From a checkpoint of a small model that answers yes/no questions on an image's attributes.
Model: 17.6M parameters, 32-pixel images, encoder norm layernorm, encoder activation gelu, encoder layers 8, encoder width 384, fusion encoder width 192, fusion encoder layers 7.
Data: 101725 training examples, 20.6 epochs.
Rows from block 4 of the fusion encoder, named by matrix and row number. Rows with one number belong to one attention dimension. Each number is 500 + 25 x the weight over its row's rms, rounded and kept within 0 to 999. All counts start at 0. Numbers have three digits each. After the name is the row's rms in percent of the matrix's.
# q: attention query (fusion_encoder.blocks.4.attn.q.weight, 192x192), inputs 0-95
# k: attention key (fusion_encoder.blocks.4.attn.k.weight, 192x192), inputs 0-95
q.32 103:492501491482495491482486492502479483484488511487518499477499540506473496459550469521507495449486526547507496483502491533503484491466460493530498523493506561487506469500525506541515532516516457508496485520484548515456511507463552491469509488493514509486499509483496462473549507470538488476
q.33 110:507500478519522533505464501538511539433478500524516492507461504467508492553469481543478499481522484521486459525514493497513500478506540505495497497554508517482522478488507512462474480471545531446508495542524504522514517507511504476494524497538512536510485469522554488521485493486452463533
q.34 100:540526521537538501474459464436458507467479512500505485482500474516464478477501502515465489496510512491490510527503480515488494507525479511497475493547503491509521481512510503533463487467485469472528468520532459494532496463501517536523496521549498465544514496486486495504473473461500521464
q.35 109:474489485515483530512480493492508497491462511520506524492473568505475503510550480494483487485434495537485511495500519498537462434513498509543485534506528497480567477465501561523496496507513473523480497536497570543492509517445514492497456482517496489529489468504507542470487516510520486517
q.36 100:516513494508484481559531477524525509482507539493503506501473497489497512485515483490493525455483457502494493489469511507475472495470497493513504536462481485480480516495516533503492543510497504481464517499525517479513451538531478483517488505538473509477488451503433511487513448479524479514
q.37 102:478549488493512472512487501483489502456505542520493439538508497542489504482508524513486487553516473475525463525530518484458506545522498497470497487477486498515495521471569530492473532498472551511515503531491493526502444513519470479506511506526562507490516496527507522492510495474486522469
q.38 124:456516498527501485494494487499511488511497544526513460544474516490465462498482526489504500538489479504501498512514501485528541527525542481437469480494510457513517441506523494509475492474533456483524503500476484507514487508486532482501478463550512459494490488518483510553496494516516532473
q.39 107:485513483513446488522492495486480503515554491457491496532494476471473504507537464487547445573463503518518525521519522504452500519502505491532496474489491537475540531490516497520455485496530462477500532490487499490509529495508482488469466500506509499507447473521487474505478522500496523485
q.40 119:513491482522538475478543467474486499563472480525519473477526516490445480471505515542471528531500510499483511489505535521490504499511512535558487512491526476509512496470483520538515519497499512508510503457506501520484475467523477479492522533482486491453545522501456458531471493516529474468
q.41 092:498487518494491476461445531512516468502510500458487494511486476526542500489547489519431529463516488475518472553501480518520479496514445502452483487499510441516524453489522542500493482505472517481481499497495544569495500518482459465504468480496525504499538470491538473516499522501546513480
q.42 121:476519512515497486480429461511517524481481549489495480499535502522514514487496509537506519488446539474504455527522528498477483499516477525492483548466474496502504484513543529548507512500537493511518459491541504492516468475507480497527461502497520517502523511513486506509550498513512510509
q.43 103:501447470535505506440528503476500479501514468523550576501529511556496535484499523500491469510526519516539481524504467508518480486485481480493490490500519518529546500508531470482524497481493493514504479463497492480478488532493503485479490553487541516533460537506480461450540465516520493522
q.44 115:471480494509501467495523490482511470483534493533543467511511464465509465460475525492507489511516466469482515478534509489510518469466500443479492510518500467484480475442486498519544503490516506491494519498510472485500495476467495533474531509484554479493529514489488557469498492505465525516
q.45 105:468550493459488536537488538493512476541482475458457498485490491515474464538554496506491488496510505549507507476469488513478488517510492470511492478526522479496504513516531539505483520457536474514474511522497504502491461534491487536565494499469454491468465519504496513525524475535492485476
q.46 113:539507509529483484479491477471472484485503528514508491496503546493513501472534500514460566432468485468475504525465493492492503487482488463479480549472469474498529489460514488566527540515529498529497487512492520470484466510498456508494505520539540496530507498568492505467473494513478515486
q.47 090:518541462498517551506485478553516512488485506499454522479511531451518492476466541537474474474504498572515506500513460536511526455518544457498488513503534505529473512462526520493489487493544450495482471500498557516499488495470515535548497513470463467535473514510494481524529495534502502494
q.48 100:505490500513501512498485487531549464478513528541516487563502517487522491463489494490495497522498435427492507465467485521501465497533532489506470498521491524485506507541511487486508527512474513484517515494494472508520507463550510515538571508483506492452463494504512534519503519508484518504
q.49 111:470436488527501500482491497505532459514512463527535483506522499514476536479519476501449505500529510515507469518493523491501498492526493488486509483493502513524547514489435474537516529544468495520502515498513494485505561463485502513510540537432496502497498522497464493509507469482508542523
q.50 096:466475530520476508482516481502519499482495461497505489532525481528511506460485481523467480552490511492489445502487489466537486538502493505467489486495516467504576494547500521476494512495522497515510529516511477530516474483479492506553492530485529476505483481489512462529481524485522501476
q.51 115:510482454504520531474545485461481556445508496470518525529483506492533487541490503524523543508514524507498560488508524486532473469489510513514494444534494496511491495500495479520526486476515444485512501487470457434518518492494463461434510488471450482490512523541512511477455467497506508517
q.52 123:495453508475503554494521532495483503471480465507473526534503509521493468502491498536499483507455505503529499487515458501509507476524501497469464454515512552428496503482436507455481524499539474501499512530504510497497559517516508484506536499517456492506471500481489493490506509537487475513
q.53 101:490552483525488517546498467493538534466440484485447535554525526483503483494451526501514511492469487502513506505534477500504533479505475484462512498487544470523466502502476481457471487451532491544475525524517455475480524514464478498523489466508489498500519541526475518479483503501473502527
q.54 109:488493501541506500495523487514479525526519507524489462508505454511541510506494516467497518484571504490516460493493534502476525491494510500435537512503500523547548458493487497494525499535543487473491501536515495475482535448447494514463507499486511537529508530494500510485514497510481523492
q.55 121:499543487514489510525474502483535475478493554501480485481479523530496503488482506496525519484499482491486523483465488478477480442478486476489520498462503492530513498475560511479486500482513483511511499491508541471519485520509463504464461508543520531506501466514448480504513548503481483478
q.56 109:446509523500507506475520483501509533475460540496485507561510528427511487541493455469513489525468498522537550513520524494492530499498483497524486529499448491487476519511481513515484494532497489476499544465509506493514512548522513480489458502494532478519480492514478515503487474488501555504
q.57 116:484472525495558481504521459516473477556449489483477497491553510441518487493522534489456518489491528492482489479496538505512500496490516450509485485481506490516496556506468501481513512514513545512504497451480492485464481487516487485500501504465499482485517531510501450490480510503437487482
q.58 107:485471519467473453487487517515530505585488507511505493451488495438459449546502471510510503475541526527481516485516551492472494517503472503546491524504515507491511488468472467503491475515526463510477520491475503489456503518467488533523483529489469489488527500491530517552488482538511502489
q.59 116:515515486526475465485476485468489490507478487475487531484515509482481474500521487501497496496456561535539504508480482551487535478496474495552439499452480512494470475490522545457459429508513484507473505507531539558526520566492494497506453466506511472511508501515484476495505528494471492507
q.60 100:488517533526495564482493517486468512427491492510496495501505486481505493542474485532541497514477497525493480528545547509507515485499484512513506498487490517518530517462522502495492506487521510494521497505482499535526531457461465500511532496483491536554495554515462529490512490489478480524
q.61 117:539496499514485516510477465498525497467503520567486453559501515532477520446479497519473511491466458471514477501493530504495502460490517526502502546490502516515495458494510506516488549509496513514492507504572480510494472490530494496523500501484540522483497452510498523482521524451477517483
q.62 118:492521474501491511541504469473511483506478524492513518496472514443465451545462525487460509529462525516516521483514484517466501515501517514542512477531461463500436534484500481521447501511521485511471501488484527494510545544477473483518544506499481481497488491510481550520486507520501558511
q.63 125:511513501506495494514510495477460480483468506492537497537496498501532475534464510476528496480504508528502502493534474507529545487449521493468512543485513488497468538500514491512474478509485505467459521441513475529532466508496481454440497487500527483521507523546467504443497514466506511503
q.64 087:480535460489478505470443513496510492481509517544488509486474495531519505504505555450444537475488494565510535475493509474505479512535506465495472504519519533525522482518486476497505536501487508506536510496532468497461548518546516499494499532532518474521526493474495469507524531503538546468
q.65 101:504507494543540527498515501519510478492456506515486505507457501510514494515496465444435524502499511538491502506496546496478506505511512490469477495525465466485497455441482460501478518504492497469513465487500527476511502517463546509482498517482480519517514457495486518503505515535467509485
q.66 100:515508491500491489524472516465474489476464531526524527495497528465496534513482515510491488523469464467479513478475521459521434453453485516470504551509530499511540540509487524511515497511488528465472487470539509460513487526551528468526481481525463513508514508470484524503468491505464506490
q.67 105:500461498510498472489495466451524520482510482504522492514564478504510564493506507493488490449514466450491520503514460517462509505478476490457520504522528526492514505493434521487518481473492499504512457474484555490522451503517489535505508516466502522512479529492500490538496504519488472514
q.68 104:493486509524508507499481478466484503510502549510522471487508477505508541472489484512488518458515495469517508464529485480470547497509480417509539539502519461470459492489499511449520497511532492495530463519502494559478481466557473545498476471499498507516471554522490485532564500507502519507
q.69 100:501469515481510519528495450507477512532525507505495499530493502509475505505491513458527479537508491484451529490482496483531501509475480526509477506462486502549554542512486500536456467508523516472520462493466492511529484494494498524515509537501532484504494452471515510521431561499508556479
q.70 090:486511528478512513500507497532470511549535492497522490499505514508538554476494511473547502509473553536474479504503531543485495509491487475514485480525478474514502477496522459514473493532517500478512488512499410511504527526483503526480521520493427497500491484517507465554521511492502534494
q.71 097:544517542480498461494487515443531478506497479525466502479498508497505486526471482510520484505543544512513500494489492496511507468490493561430498526499515529540481490484487501501507534480507502546520497514454512474498466526483477490483562507484567518483528519490524529473495512428499501489
q.72 097:519516476508495512557462493475534506495478529517525483474530516506497472500474508477489500522530456464511523499507503488543466509502479528469548563508453481559521475513526490531455465515496487429529453470515479540519541528528465488491491507455528525479508503473519496491478506487519508521
q.73 092:490525507484506498470469491464547483519486506490495489521559500454462477504512506480550547503496444435459519525537486548449519476485511498538538532481507517503508509525528526522500502478495513509460529481534470497521494532548486504492499483509481456508500531521527505510514458560519503467
q.74 096:456483504510501488488509469456491491425515491494506522520491512456509527516504523504541521546454460464537520492502482520485494463486509493489495477471516515425519507497511514528512483458510458518495492505499541471478504524530509488493519501561521495471515507516496458478480474506500497479
q.75 090:465466523469477538538513481516505508515506490482453512506514492525484524476514524466474487445502506478448508540495488523498498523540503486528450506520493487520499507460501472475525478509484523467516538522470482508492496494509501476475492528475476527528466442508505540489504487536523519500
q.76 092:528527505483520465478500467502462519480474517495500478496487512490508501497466523487546500477476521477529500541495465524452525495501510488492488510452474495474534511505475486543522466486483488543444486536496534543497453504523507452492498509492561463490538534502489503473489460507494500501
q.77 104:493563501499491536458491460508491503504461505487498518528490511502514494502474513454478506505478473485518524488497520478506514475517497501511482507533528517510480484480498555549443488473516446530488426496541465518522500487563484500494508516541499516473542513528479455498488466507525508479
q.78 094:529481532496493485496504491485498503515488502502483475462527508464513515516542486494518480518508495542484487488529509520499488494520492434501491519493494515517488544485485502499451511518510490514496480535537507548468533520540524488545507470547437566533460505480490492474480482483513501497
q.79 093:505488479469491523514464526469499515465530484475495549512500494501509488463502528517504472486541501493567511479511478471502472480518505520492511482523512503492498473494530511500459486517465501523453490501449486524497522521536477502497515494524507499499517473463547508550502511472485494511
q.80 098:520487517492498470475531513502527483505487472485494528508496482496485524544527488493454503483489499495490553489495506453523454494499505485478509493537532519508490527462471475516512496522458453495500493490475533496490501462503525496514525504516488487469508510526481521450489489527493444494
q.81 099:456480510488500529507499507521530502505505490487495463514508526545480498484497485512530482529493472522510539487451495501497481510500535526492503466517459476503546470491508476518491500495484497522466476532492475492458504510490484513475537488508455475453488512494471468488424452516515484534
q.82 100:464513488495476515515460489516496482516489491556501513476485464517495523463515504480495510514493502461508551535532464482483455540490522520481484517499477511467484493487529538481514437487494514495496505550512489538502495491512487493523514509498485493491450483502517487513487495518566482462
q.83 084:455506473498506470495482476496540476515517491532536436514534538505514532536534498523467453495517521503485548501474476537536507519498495465464450485517510529539427495527532470494472524513476529478502499512481499500490466488470468510522469526511503478493496541505489497454510484541523465455
q.84 103:462511488490534509473470473518525494492511491516535506553465505517518466481484512496535490512540474496488519489505495477486511550494457485543451536543482488473506533548452456528481499507487466497512487512496518559536503517505490493462532497536461486524525513536495505514499511532509516496
q.85 085:480494558513485530511488512559498452498497475489479491528519520541502522479507520467516503494470497498538551498480448550500518514478518532518511460541466471483538488509480481498539506493507495494477548523519452510530504480502508500518501516522500484522502494506494524512477490452511522455
q.86 095:530506519500525510512506454508463489494461505519512474482519513513501486513480467489475508491479508489529536502507482493536510478472526529474522513520523487534492505454523537490483507488558500542498494506518524494515486492561499505520494517459519535476489497434528503501465500488483461522
q.87 087:527509483492478499505506472521489537464481534499504541532481492493467496494515510497467499492461492484516509532498525528462499498494523475502520471518495503480521512522533505524507511479488535554514531518493485469509479488555473471465456501505536515525507537483494450437512497534513501520
q.88 085:483504514533490495491549506484498469493470505507503496497451500468488470545485510480484524472477526496503488474510492521484502491532527421552512472491535539480546513491497478477511523509504490542487529448531539518503492491508525497515483513500482520499512520492461512458509475504447499458
q.89 091:507476490501541495520518495467475511492504462539484480490468480484489496515515479479507480485548534500549475477509480515493497543527488465519469529488478444481489536553476523481515467471499514471534534509510519575522508532473454494479516520487516460495475522486504492482441530524529525538
q.90 099:493546481476492479536479533485503452513488491508508491495553442499526480539509532495519488528467507492528466534473520463534474485532501513500490557468499479491494480502492505440522493516481544430496535476523514482509481478482504482480507497497493496512528500511508534472538504505539486482
q.91 096:521490520501503465516476533467490510536545489511505470502481546511488507482486502528522475521494480514468487503524503498477489515463529528466487522425493505538499540450483462459512498493462505474495510513444530484516424514517492464489495527450507515494505464482483481522512484507470462493
q.92 093:511515471487527522467499509531502582488535553495511509548527497483494463475466497463473530531525530526529520499498461515503534518482517484459457531475517497556523534477531492480445525507494500505481531483475499504530503501468494517502482493524514467480512518494489459511502519541523526513
q.93 093:482506488509516477505492470473531498467510481474479573520500528495530505450493518462520472480544515494527489479458496537502511467503470465509470505504494489509470498526491488496487485497504459542537498522526476562537533492464450480477519490542488461509501512514528473506474534492551494516
q.94 092:528474552498478469526452505477495443478490468477456526415509530494515515498531486504526487482510506500506484463523516510510495527565517538484458541483505545464506480500507521502501470486492476480487532561478535490506479518483477495517530479492450513509440472489492548469485520490518517500
q.95 092:524510514485532476507540556510482472537526494508500478448552517498509517519512466512490499460513491473488495481500496481484513506474491456508531462524505479513510490485499487443549504510493485479496556474462480491507524444513512529517502495461470510535499502497506511518525523502504489492
q.96 065:504493418486542482508478505492463498529484486510470559489466493489488496502530507506441502507481496515467489498495489529503471513494535457513474516520481479469503473467543437517496476536507516495510494490492457463465468512530499461505486543479480517537512536489479514543505537475483512480
q.97 067:516478526478491566507545481488516507511445517514495511529498516474496486488519510483517518511540501506496474510524513490508487518483471495485463501455465485495491560477432514531495525515508499503502489488494495472510493520448537481460566503491473524529513461498484461493442476538488487499
q.98 066:427484490544510506506462482490521529482528479516480418512525538538496507511492509500485525528480530502504525505518427495469524531512461552526489459499533500506505492502517577503549524490494513524508516489504480536542519472482488527525471508474537466491508500498490500472516496481512500507
q.99 077:477545502480462541479452486559527494463479482513479499496475520472499496473538492540505454499469521495512480514487578503506525497485518491531511485446478544461499509521493478470500530520500539496481510481516454469509484519543514462493495537460476500504536433502495497534484461524448496520
k.32 109:466451467452512522486450513463491527460525504513502506520497445469480485504505502480511499511492529494491467490499485514473508539518505519487449455534497545526489490512493498476507514486497553504542504509481441500546485515516521495493477509500559526523540505480510513526499470510476501502
k.33 104:520483535509518494501525453493473477482447495465527485512444508539533505534443510519532463501500481478499487535518548497491509486570470548507565503469508486484520506526549484491516548488471499522494459497500494527500528493490534520502512500503485512459512527527511472481467502518480514486
k.34 095:488512533533499511504524458529505466466474521573502512476471530480492494491486527480448500512501484488560498491528500499511482476466495516509495526469480472464450510488504479522495502500515511469505482477510518488464519498529536457533536454515524458463515463540504508483537483491475485479
k.35 089:469529497502476510461506511465503506494495431472490513536476474496514473503504516482529516508504495505486502495481445496497491493562481472479485495508517493498530490476496480548512495454509509514527511497497493522494559441461488507511463481472551538517499482499503442506522502506523486471
k.36 094:519445495492477500503491540495536482460489529496494523503536490506544496522466505497531559519472532479513515511543475521452503511497525502460517493562477523531498504511515508495487505493530484506543543463476495504508521549506525492473501526501484464485451518519506503503467506470497521503
k.37 095:517494512474503471548499498506487504497450517489541477465521496461509503464485512545518475512536494484535532495514556478501505462464493474517502507508486499460454516526483510508523493513509501495484496463514539473479461435512472476496523532510483473515499505536538503533472471437505514504
k.38 118:488529494518484492543511523534493520497514483535527482518523486530470516494496542494529499459514522507524501526461527473488461457505484533513540521489452532486513508506522501528536524525511526516468503480485512447516521446465481478487512506509545514496505495514500464453506521460521518509
k.39 103:531497477460460491498449505501493517491480509522527466504499500479466481475491487514454509512501511448553483517498495496511486506461500471491519488475495528550488524483498534518521530485510502550513500486463485407542503489512493473471490494458512486508517463461484510469513450472457502515
k.40 113:462510534508503477477508527485487503495526534470486515477522508480534506548505507525467488570481485553535474521460464517543498529503499515499489488525517493535520486475526527465505440475492457509507547498486480466503510488491545511474498498497430528533460486522532504493521508500520503497
k.41 087:488521514522474536452516472517447507478499506532506500481505537523488488482472465499458501503490516479478519555517535459469497498496522517486481515495567495512478485499479516487536442500522528490514461449505504411524495466496517514509508522434508432474516490515506535501497485468476485489
k.42 112:511491472481480502505506547487470448499470474487534558543523449500509532488477532511506484536509508478516515501511460504458497471511497503483493506536485445486453495492482452464446519513480503446513518481508460483523493513516522529496524488545523493519516538516477483510517484479550526506
k.43 102:487480491497461535458516494527494517508455508556487505477477509512536492512509469477518550502505504493515497479512474522471531501478525501508440518476491470478540471527452473540498460468519483521526493525422508516508481528488487487513503461512493453485503463518519492496464518516495521507
k.44 095:512530520479575515531542503457525483514511469492471499501505562526489501455501501543493492477487513526459497486488491447522513493516492450496520498501469504484526468547506526502515501523541503489494520524486522471510516471558515522513485510530482505492483510467494502542482512558501496465
k.45 096:516505495493484484479501538504471550506518489493485503452512479493482471557482484491457509483520488533504469473480557483530491490501516467515492481491490477495507537500512508480532516495482519534504545523510507457514508508477537476509477491471504503480509524475524518498546485521519491467
k.46 116:525496519523511542490524496522512471499498490522492556531532544535451496484498496472468480520484469510517516493493494477456542542500495530523475506506525492486487489523491489464501475535528511454513459483457503564544499495513493534486499535501514506518444486502462445529489469476530496522
k.47 090:462508531510464451507514519505446505521478436483525519516481489522543519501472488500553519495503457461499464511454473502463497529517517486501467527457483489475524548498501539537481502503486493518517504524499508559479530496492543523531499457519547504487519551514517486496499492514524526504
k.48 097:527538509520531478527532478518511468486505500478487513541508560459503561446473503482480446503536482494474500512492561488485500515469539505511540503478469500512448538504526516500491488543447477459490535512533532469500521494472493432508483459530486501501481465537478508484514456476513486505
k.49 098:460527524546509500448560520500524454509563453503500488499457533458510479496518502478486494500517485514486485472465499520481511531490496478496498491513499496502498461509453482492503479516478469520505488512505501501502506586497527536520534498524480487511539501499453520528531499523548528529
k.50 079:498534491539539456479506458535470515532516526509522467447493526496511513506532490506476493510488484549497477528473536452506479511460517543522521512505541518485520483492503481522549533497476503532479493506477526451508441537523487453471498489471508492515508539494489497482536466537467503478
k.51 098:554507494511521487493433476541467508490504449483490477466449513521472471508514473513497479525471473498565492450484514485459486491483480550461533456471501523504515529510492500534473498484518514503536486528477520529513463486519459473521501484494490497503487474507461487484512505469442488499
k.52 107:479433485471522502522462486509491530517495441498509474449505516480489487516522463502489537522482477494475491488511549472496479519452479491502503454453460459480521521521506514511525520478506496504530494490453526512472466514501500463532458475495466524502498487443533487526497491506494493524
k.53 093:528527493504507502549531495545459533504497468512504537511509510511487551476507501522550489484490495485524513459483494471456499471499512538515556514477462456496497494463485478525503496498519513483472533469471506565447504499491498502536500478537525492496498488511515440448521530525553517478
k.54 097:472462518470478446477506502493524470500479490514504491502459495515482488464518495476543488507490526520486501490513479471468495558514496524501478508540510527494471486529537480524519518507471529473519461490554492501502437513523482534521509534526513461524482516527548523538477483517497484497
k.55 113:514494478528525473508540476513479517442467483495495509538475465500501496508479522500549526534485493484480512514532491475460469466499495481474515468564477484509487487466507479493481477504485490501496487475489434537480461490489481472436492518499485476447482485507513478442463465493504509469
k.56 109:535523496485537483494454509466541476480518511500525475508527487512507486505506516542493485533467512462484523510485434507510515531459513489482530504519461526519523512473507540534500521474503527501442504457499477457522500500471507490418456482529493510520525481470481439463517521499531497470
k.57 110:480473497493503482502480491522519528512488509510525492468562500492453509534554493511484506493461484587516492485508493529533499531502458479484483454512496485512521492474467535476509480504507525512510485464491532496538479553471533482495467459535497480538479494467504483489499509510532490512
k.58 101:497528507525516512482501513469541502525513482458466483474494484524517473533495501502474508509507484499496463488470513469502522503534483446510473521495513471502550469446524508477585522518470513476488534506489476505494485478490515549490466514488527540542529509461513486488544511507536524481
k.59 107:484510451484492483500485493462485523488520516510517538512525490498464513537531478447475496487472510475486497519474469497490471519519533525499498505506504534479559470442492546480509539528493509529517504504495456488491505486517496490484488503477540492521576507490524457484493463485464479519
k.60 105:473463475468516475503497477492513502463496452492535496465459511486468519473504514492510466480500499492515487464487474478477501479466481509466451456465506518459497476507470448499491495470452505482476469526478486546493487484500478458519487475496500510483500520499486449523549519506455522487
k.61 113:506494522550520475508510485500498459479487497486489519524474529482514540490490522523547487531532479464537503538518471515460493488486486514507513555513499469508454495479517485481504461487462452478491446453495504520498536458481508506500559497507465489480487477509481501499501496472541506494
k.62 115:511531488506480496528472507504461511514525500536514537483494490487483481494457514498465474494516502463485501464460511453450463510458509465484546499453469501503541496504495520485499469529465475518502533518456490501487517448493533455526499481486520532533513496535547484513496483496512519512
k.63 115:481513506495503532493500489487491539496473498472491485495473502522471505507511505493519481500460505525432492509529491533492477532475522509481492486495492517496496505516470480532487470515533513493487487478497497554516465496453474460422469492443501478509504484498460452516454474504495527490
k.64 098:476530470525458484502460493489501527506513514503534541495477521487512509503505470465505525497472484533512544460524513459522528452486527500481474481496505490501499443483512504479509510489456485483473469500532493493494500529460516477450497492486518507511520541541542504513488513520516489462
k.65 104:492462461489544475524475495496485523466520512498504447529492493465557531455450518515489512487466488501514507518501550486531489488500469494530495506497528470469534443496491487470531476489507530545543496512512518504492531540501483535528566447525474483487493507524531469530465482538454527523
k.66 112:493474459487550491454481490473490522500521547549504489508505450457501495489513491520479456498482516466445506447492513481499480501482512478512478506505526494513532506518462537509489510468508509482529516541509498453492492497537504510515520502490472507500472544483487423527541525495487522502
k.67 107:502502499490540485486503465496494493470500451499495494455527454506503490516540526485498475510486457483515576512511451505500478448506456487486476494500545559509504528515471530552519471470517493529486499489486555470546447492464471499479451441526527530539502523479455478494516499517519489494
k.68 122:474488479482493525477510487492523522540496489525533478508513489495494476518516484482474510528505487498497496471492470504507527500521493485466507472530496504546535492505479513551494473489529478526495461505457500540530475482528476488444478530531535500518503518500494438525517498514509494444
k.69 099:530465497451491524475472490529482500488460512511470478528480492496518478441530496521504521506535521502429489495542492474488487519519522497505509460508536478513531466495519495492514516509515471510510522504520521529471489493542494499538495510542492484479489524509546505564508520484502511499
k.70 115:443514500467464537503527516491472479509501460513521504514518505537477510495506528485486523512463491524475488476508495514448503515570484479506483445512528477458474506508514499506490525519544512513493494490469498543544538495540545525466514497529462505507493490492486441515478504484528504516
k.71 098:502503529502491509530471474530513482490521491498478513467522499455529498557499556491535496515513501508527464497511542502560505551471511559470504499502487547505497537517505479473502519511485474493528506489512525490451526496447507492497450501539515499504519486480487523463479455467486521491
k.72 139:492502492477523552528481486489489502488454482490512476559507483488505529465495432503499504516492521505497465484547511501520485563534481467473489473502473473485532434501507485519511516495519530515479512512488515520446566532538503485502514477536519517492505501502541482537497524552504507497
k.73 107:463471478486482495496562496435489478491503456502530510514532463535463535523530491495476503509452503528497529462502430520519518516476532517503455498531501497500502493486492524514522523495516495472506496573490504516514494497489455495499480507496507500536492534459466464508497493530534509481
k.74 089:512523544556524487494504484525510492472493484424436559470487500505498464502457475519525483521465493453496511474464482483465496490485518501485495536495462504483467515509517467451476486541480522483470510466484495528470450508469483537559481472476485472503492508505480549446529502496517490508
k.75 102:506481494474507469486481465508493470507498492510513493531521485501561501454519541490489481453483517500517527502537496524511506496519488526504470432506526478487546461474477523519529502514518544532472492537515484509519475531526510484504515471491466496516498505493521526505543487559464470513
k.76 102:500500518517506480496554462498544503499474498518470497456495501568534453550496493513477542470551511462477497480480511466513480514488519494459531518539474527514481513491502453526497492476503457543496517471477499459516455474444452468515543523483488495510496486477451534520505492542508501520
k.77 113:493558524535522509534523477524526497457507559470538491478473484514496510487497470511473520541490510522521537537456531471528477460492472507451473499480522501471506480471515484481449489445508482482491486497550506521504477527507463483514513437531499477461511508519515506492495476500505519535
k.78 092:533523494524513449482505489485505476538494515490497495494514535509474534530470524511516493512489496466469516530482530514490490503472512477551518496485528464480492507544494500505475495495511481461473498441481512474546499491518502518517501506488496534516477495481488525475488478469501508499
k.79 112:518504548527501585490479523513511500487499494490494524466496550491467490461474533496513462520527426537514492499520530475500492504476484478483480486468482518513461500461495489486485523502477540528481483494495520521496496492477507516534558517514529500521466515513506483495508512462537538561
k.80 108:491521531510545450484502506523515510493507511497523509500525504482475519497487528528508449492500458481514521480467497485456477435487458490490530566481519504490470555503497492528474513448509468525497489473500531479517431508489491481495491452496527496522481529497497510473535466492509456466
k.81 111:488545525514494502561533521495528479466487473445504472532491534509534528515482483475513463490485516470506509526483485538490528511510476526519531549471480490471475447505486525518483530526526533485529499497518509526474528505504529538507507505509470548491479501480485480513469482466510519538
k.82 121:501504503506525504469532448468504486537492459509509507508512501527487489514515510459470498472459494541535529492531514460476500507564475523488503510510508517544544483488474509545533454495523514535520454492494492551506522523517489491468484511498531485518481507497511489489499490500500567511
k.83 095:459519506502526462507465519527536497496505448511520543466498478515490473556491520482434468489521465473492519531502466564519528513484490504498541514541508533484467525534497526525497496494492471494508511484477492514515465538483529500480492486495560522501484498478494473472541517504508501492
k.84 103:481496491469545450482521477549498462511484527483519505529496520564546486464496514512487523519513520501514551472489515485490528511520495495472473501535493553515545497483438486510511497476524480541526450469495512515554516568521451514488531518516475478468501513519488496506503478508494552516
k.85 103:481475492498473466453527512453474512483504456555487518465512506557504504483481530490476502508504489500504465515469526495483518537561513546479512519508501537483500514505476494533460510513492485489519506513498513535530475477459481521478498513470532512561542537465480544540526497488527504495
k.86 106:562479487482519510497489452491519493497485508481512455529511461513518502526509482493454495545520535472521540525519506470539502480514486532490520503528497520508531494466488474500502471481532480506516500549525469502472502504529423487462485467510489502487498530465516526534509458525455530524
k.87 100:519474514525499507500503472525496513516526530471485528484458469493463474503510496478499469513498502507497546512536518503480516445504563537465488501512496488490522556485512519477523490512480516500475511455520502474464470522486514452518468470468475482498522484474547521454467496484524526509
k.88 099:517453489507483508474516540493503535485518512538511505448542476511472499479458515516511524492500453491509538516474486511520493494466487486538528518522517495517510518485489484507490487524496470513514515517491504485505487503447492532500490500468530492517525503476454504475513489522478476509
k.89 096:496527534496515492517538484513513525515485449494444477468473497496492467492513485515525514471502510455522504487503477480501566487536495549507501488528522513542503549519477533545526438465501483518504499486479465477549494519528487542462482505473506480514474524506503518524505484559515475478
k.90 096:484506499469491456492506512543564469544515501559499522497529500538498469549525496506456519471509468511528485511498511502523485452545499517512502464481530504544493548477494492499494535429474477494501502520499431489484538486511511474453475513480522490520504480533466504474531517523496481492
k.91 100:503459494495464455505527455477534516524499552537470481515501498499505478539558524476489510473499493519494506494511485474533475496488527524509457491524518541537538442486506499509544527483516505498511485475493509460518500484501508493479475546510514530486509489516530507471504508465476436506
k.92 097:494512499482501541454504483524538503493533516455499504450486498483489492490519532529526471525480527515499499499522515510524506489527531503489498497522536466462500471445538525427515507486507508469492483540517518517499527481523468496531480461535518489451494502520537478520493490494506474463
k.93 129:473567512528527538505509542545517451502496485461517481485468478478539529544490533524520504518505492519526489496512506479438519516483498489438497531489531494456468483514542511444490511496475519506487505496474488533496488512481495509489543463553470464531515515540471502492475474469547488479
k.94 101:544506528468528503496505530486496555498531512540462494506504528458501512515488510461528475459529473496494502523495502491484508502481477539507524506482526543542522541525513495536497468480503476497463524449490506479516526495492510474494510506478503509537476505521563502459511540489450456517
k.95 105:501446501464515467485513528474508495526518486524526513482545445520497471495516536473515455468526495527473491488528495516499493487482458462528516525489509501509494453479488503486511515509504483524498509504428474515508458481475531518478484497530509486523522572496502490539556493516512469456
k.96 069:467547507460541488463488476497485508516472544508516501478472431501494473506465519477473434461519517532503462498540514522463512483538494510513501508496486488481446493486513523492482496474488549516521474511524473479495525540528521508499487500483502499456501519514522502473470485499516518467
k.97 072:514490532506505507497562511513525507434550467488476521462476544493509538501513477488543525484495481526462489514509493467515480522461515525495503490479480453518515500495496498464471511500501530531484525506491502567553513515484464572538522547523472513491535487542508534528517485485487544542
k.98 072:520517494510489536487552508509488523531483508449480440449532485465483494488482438477454516507490528488518528436476469473458554527508510526499531496503504451510519498522491515496491508501490490498507520485521483521507507508489441528513492488469527453455484489502479517507539511482457489484
k.99 082:502507490471496476462507480535524495486503512557473532507484524506547557471474535515512514550536507522485489537491515490487514493490500543504499466515488525514522477501500453454519480484493507511512501516519507517496553551495506514542520521481530485477504447507495527504462496474480525569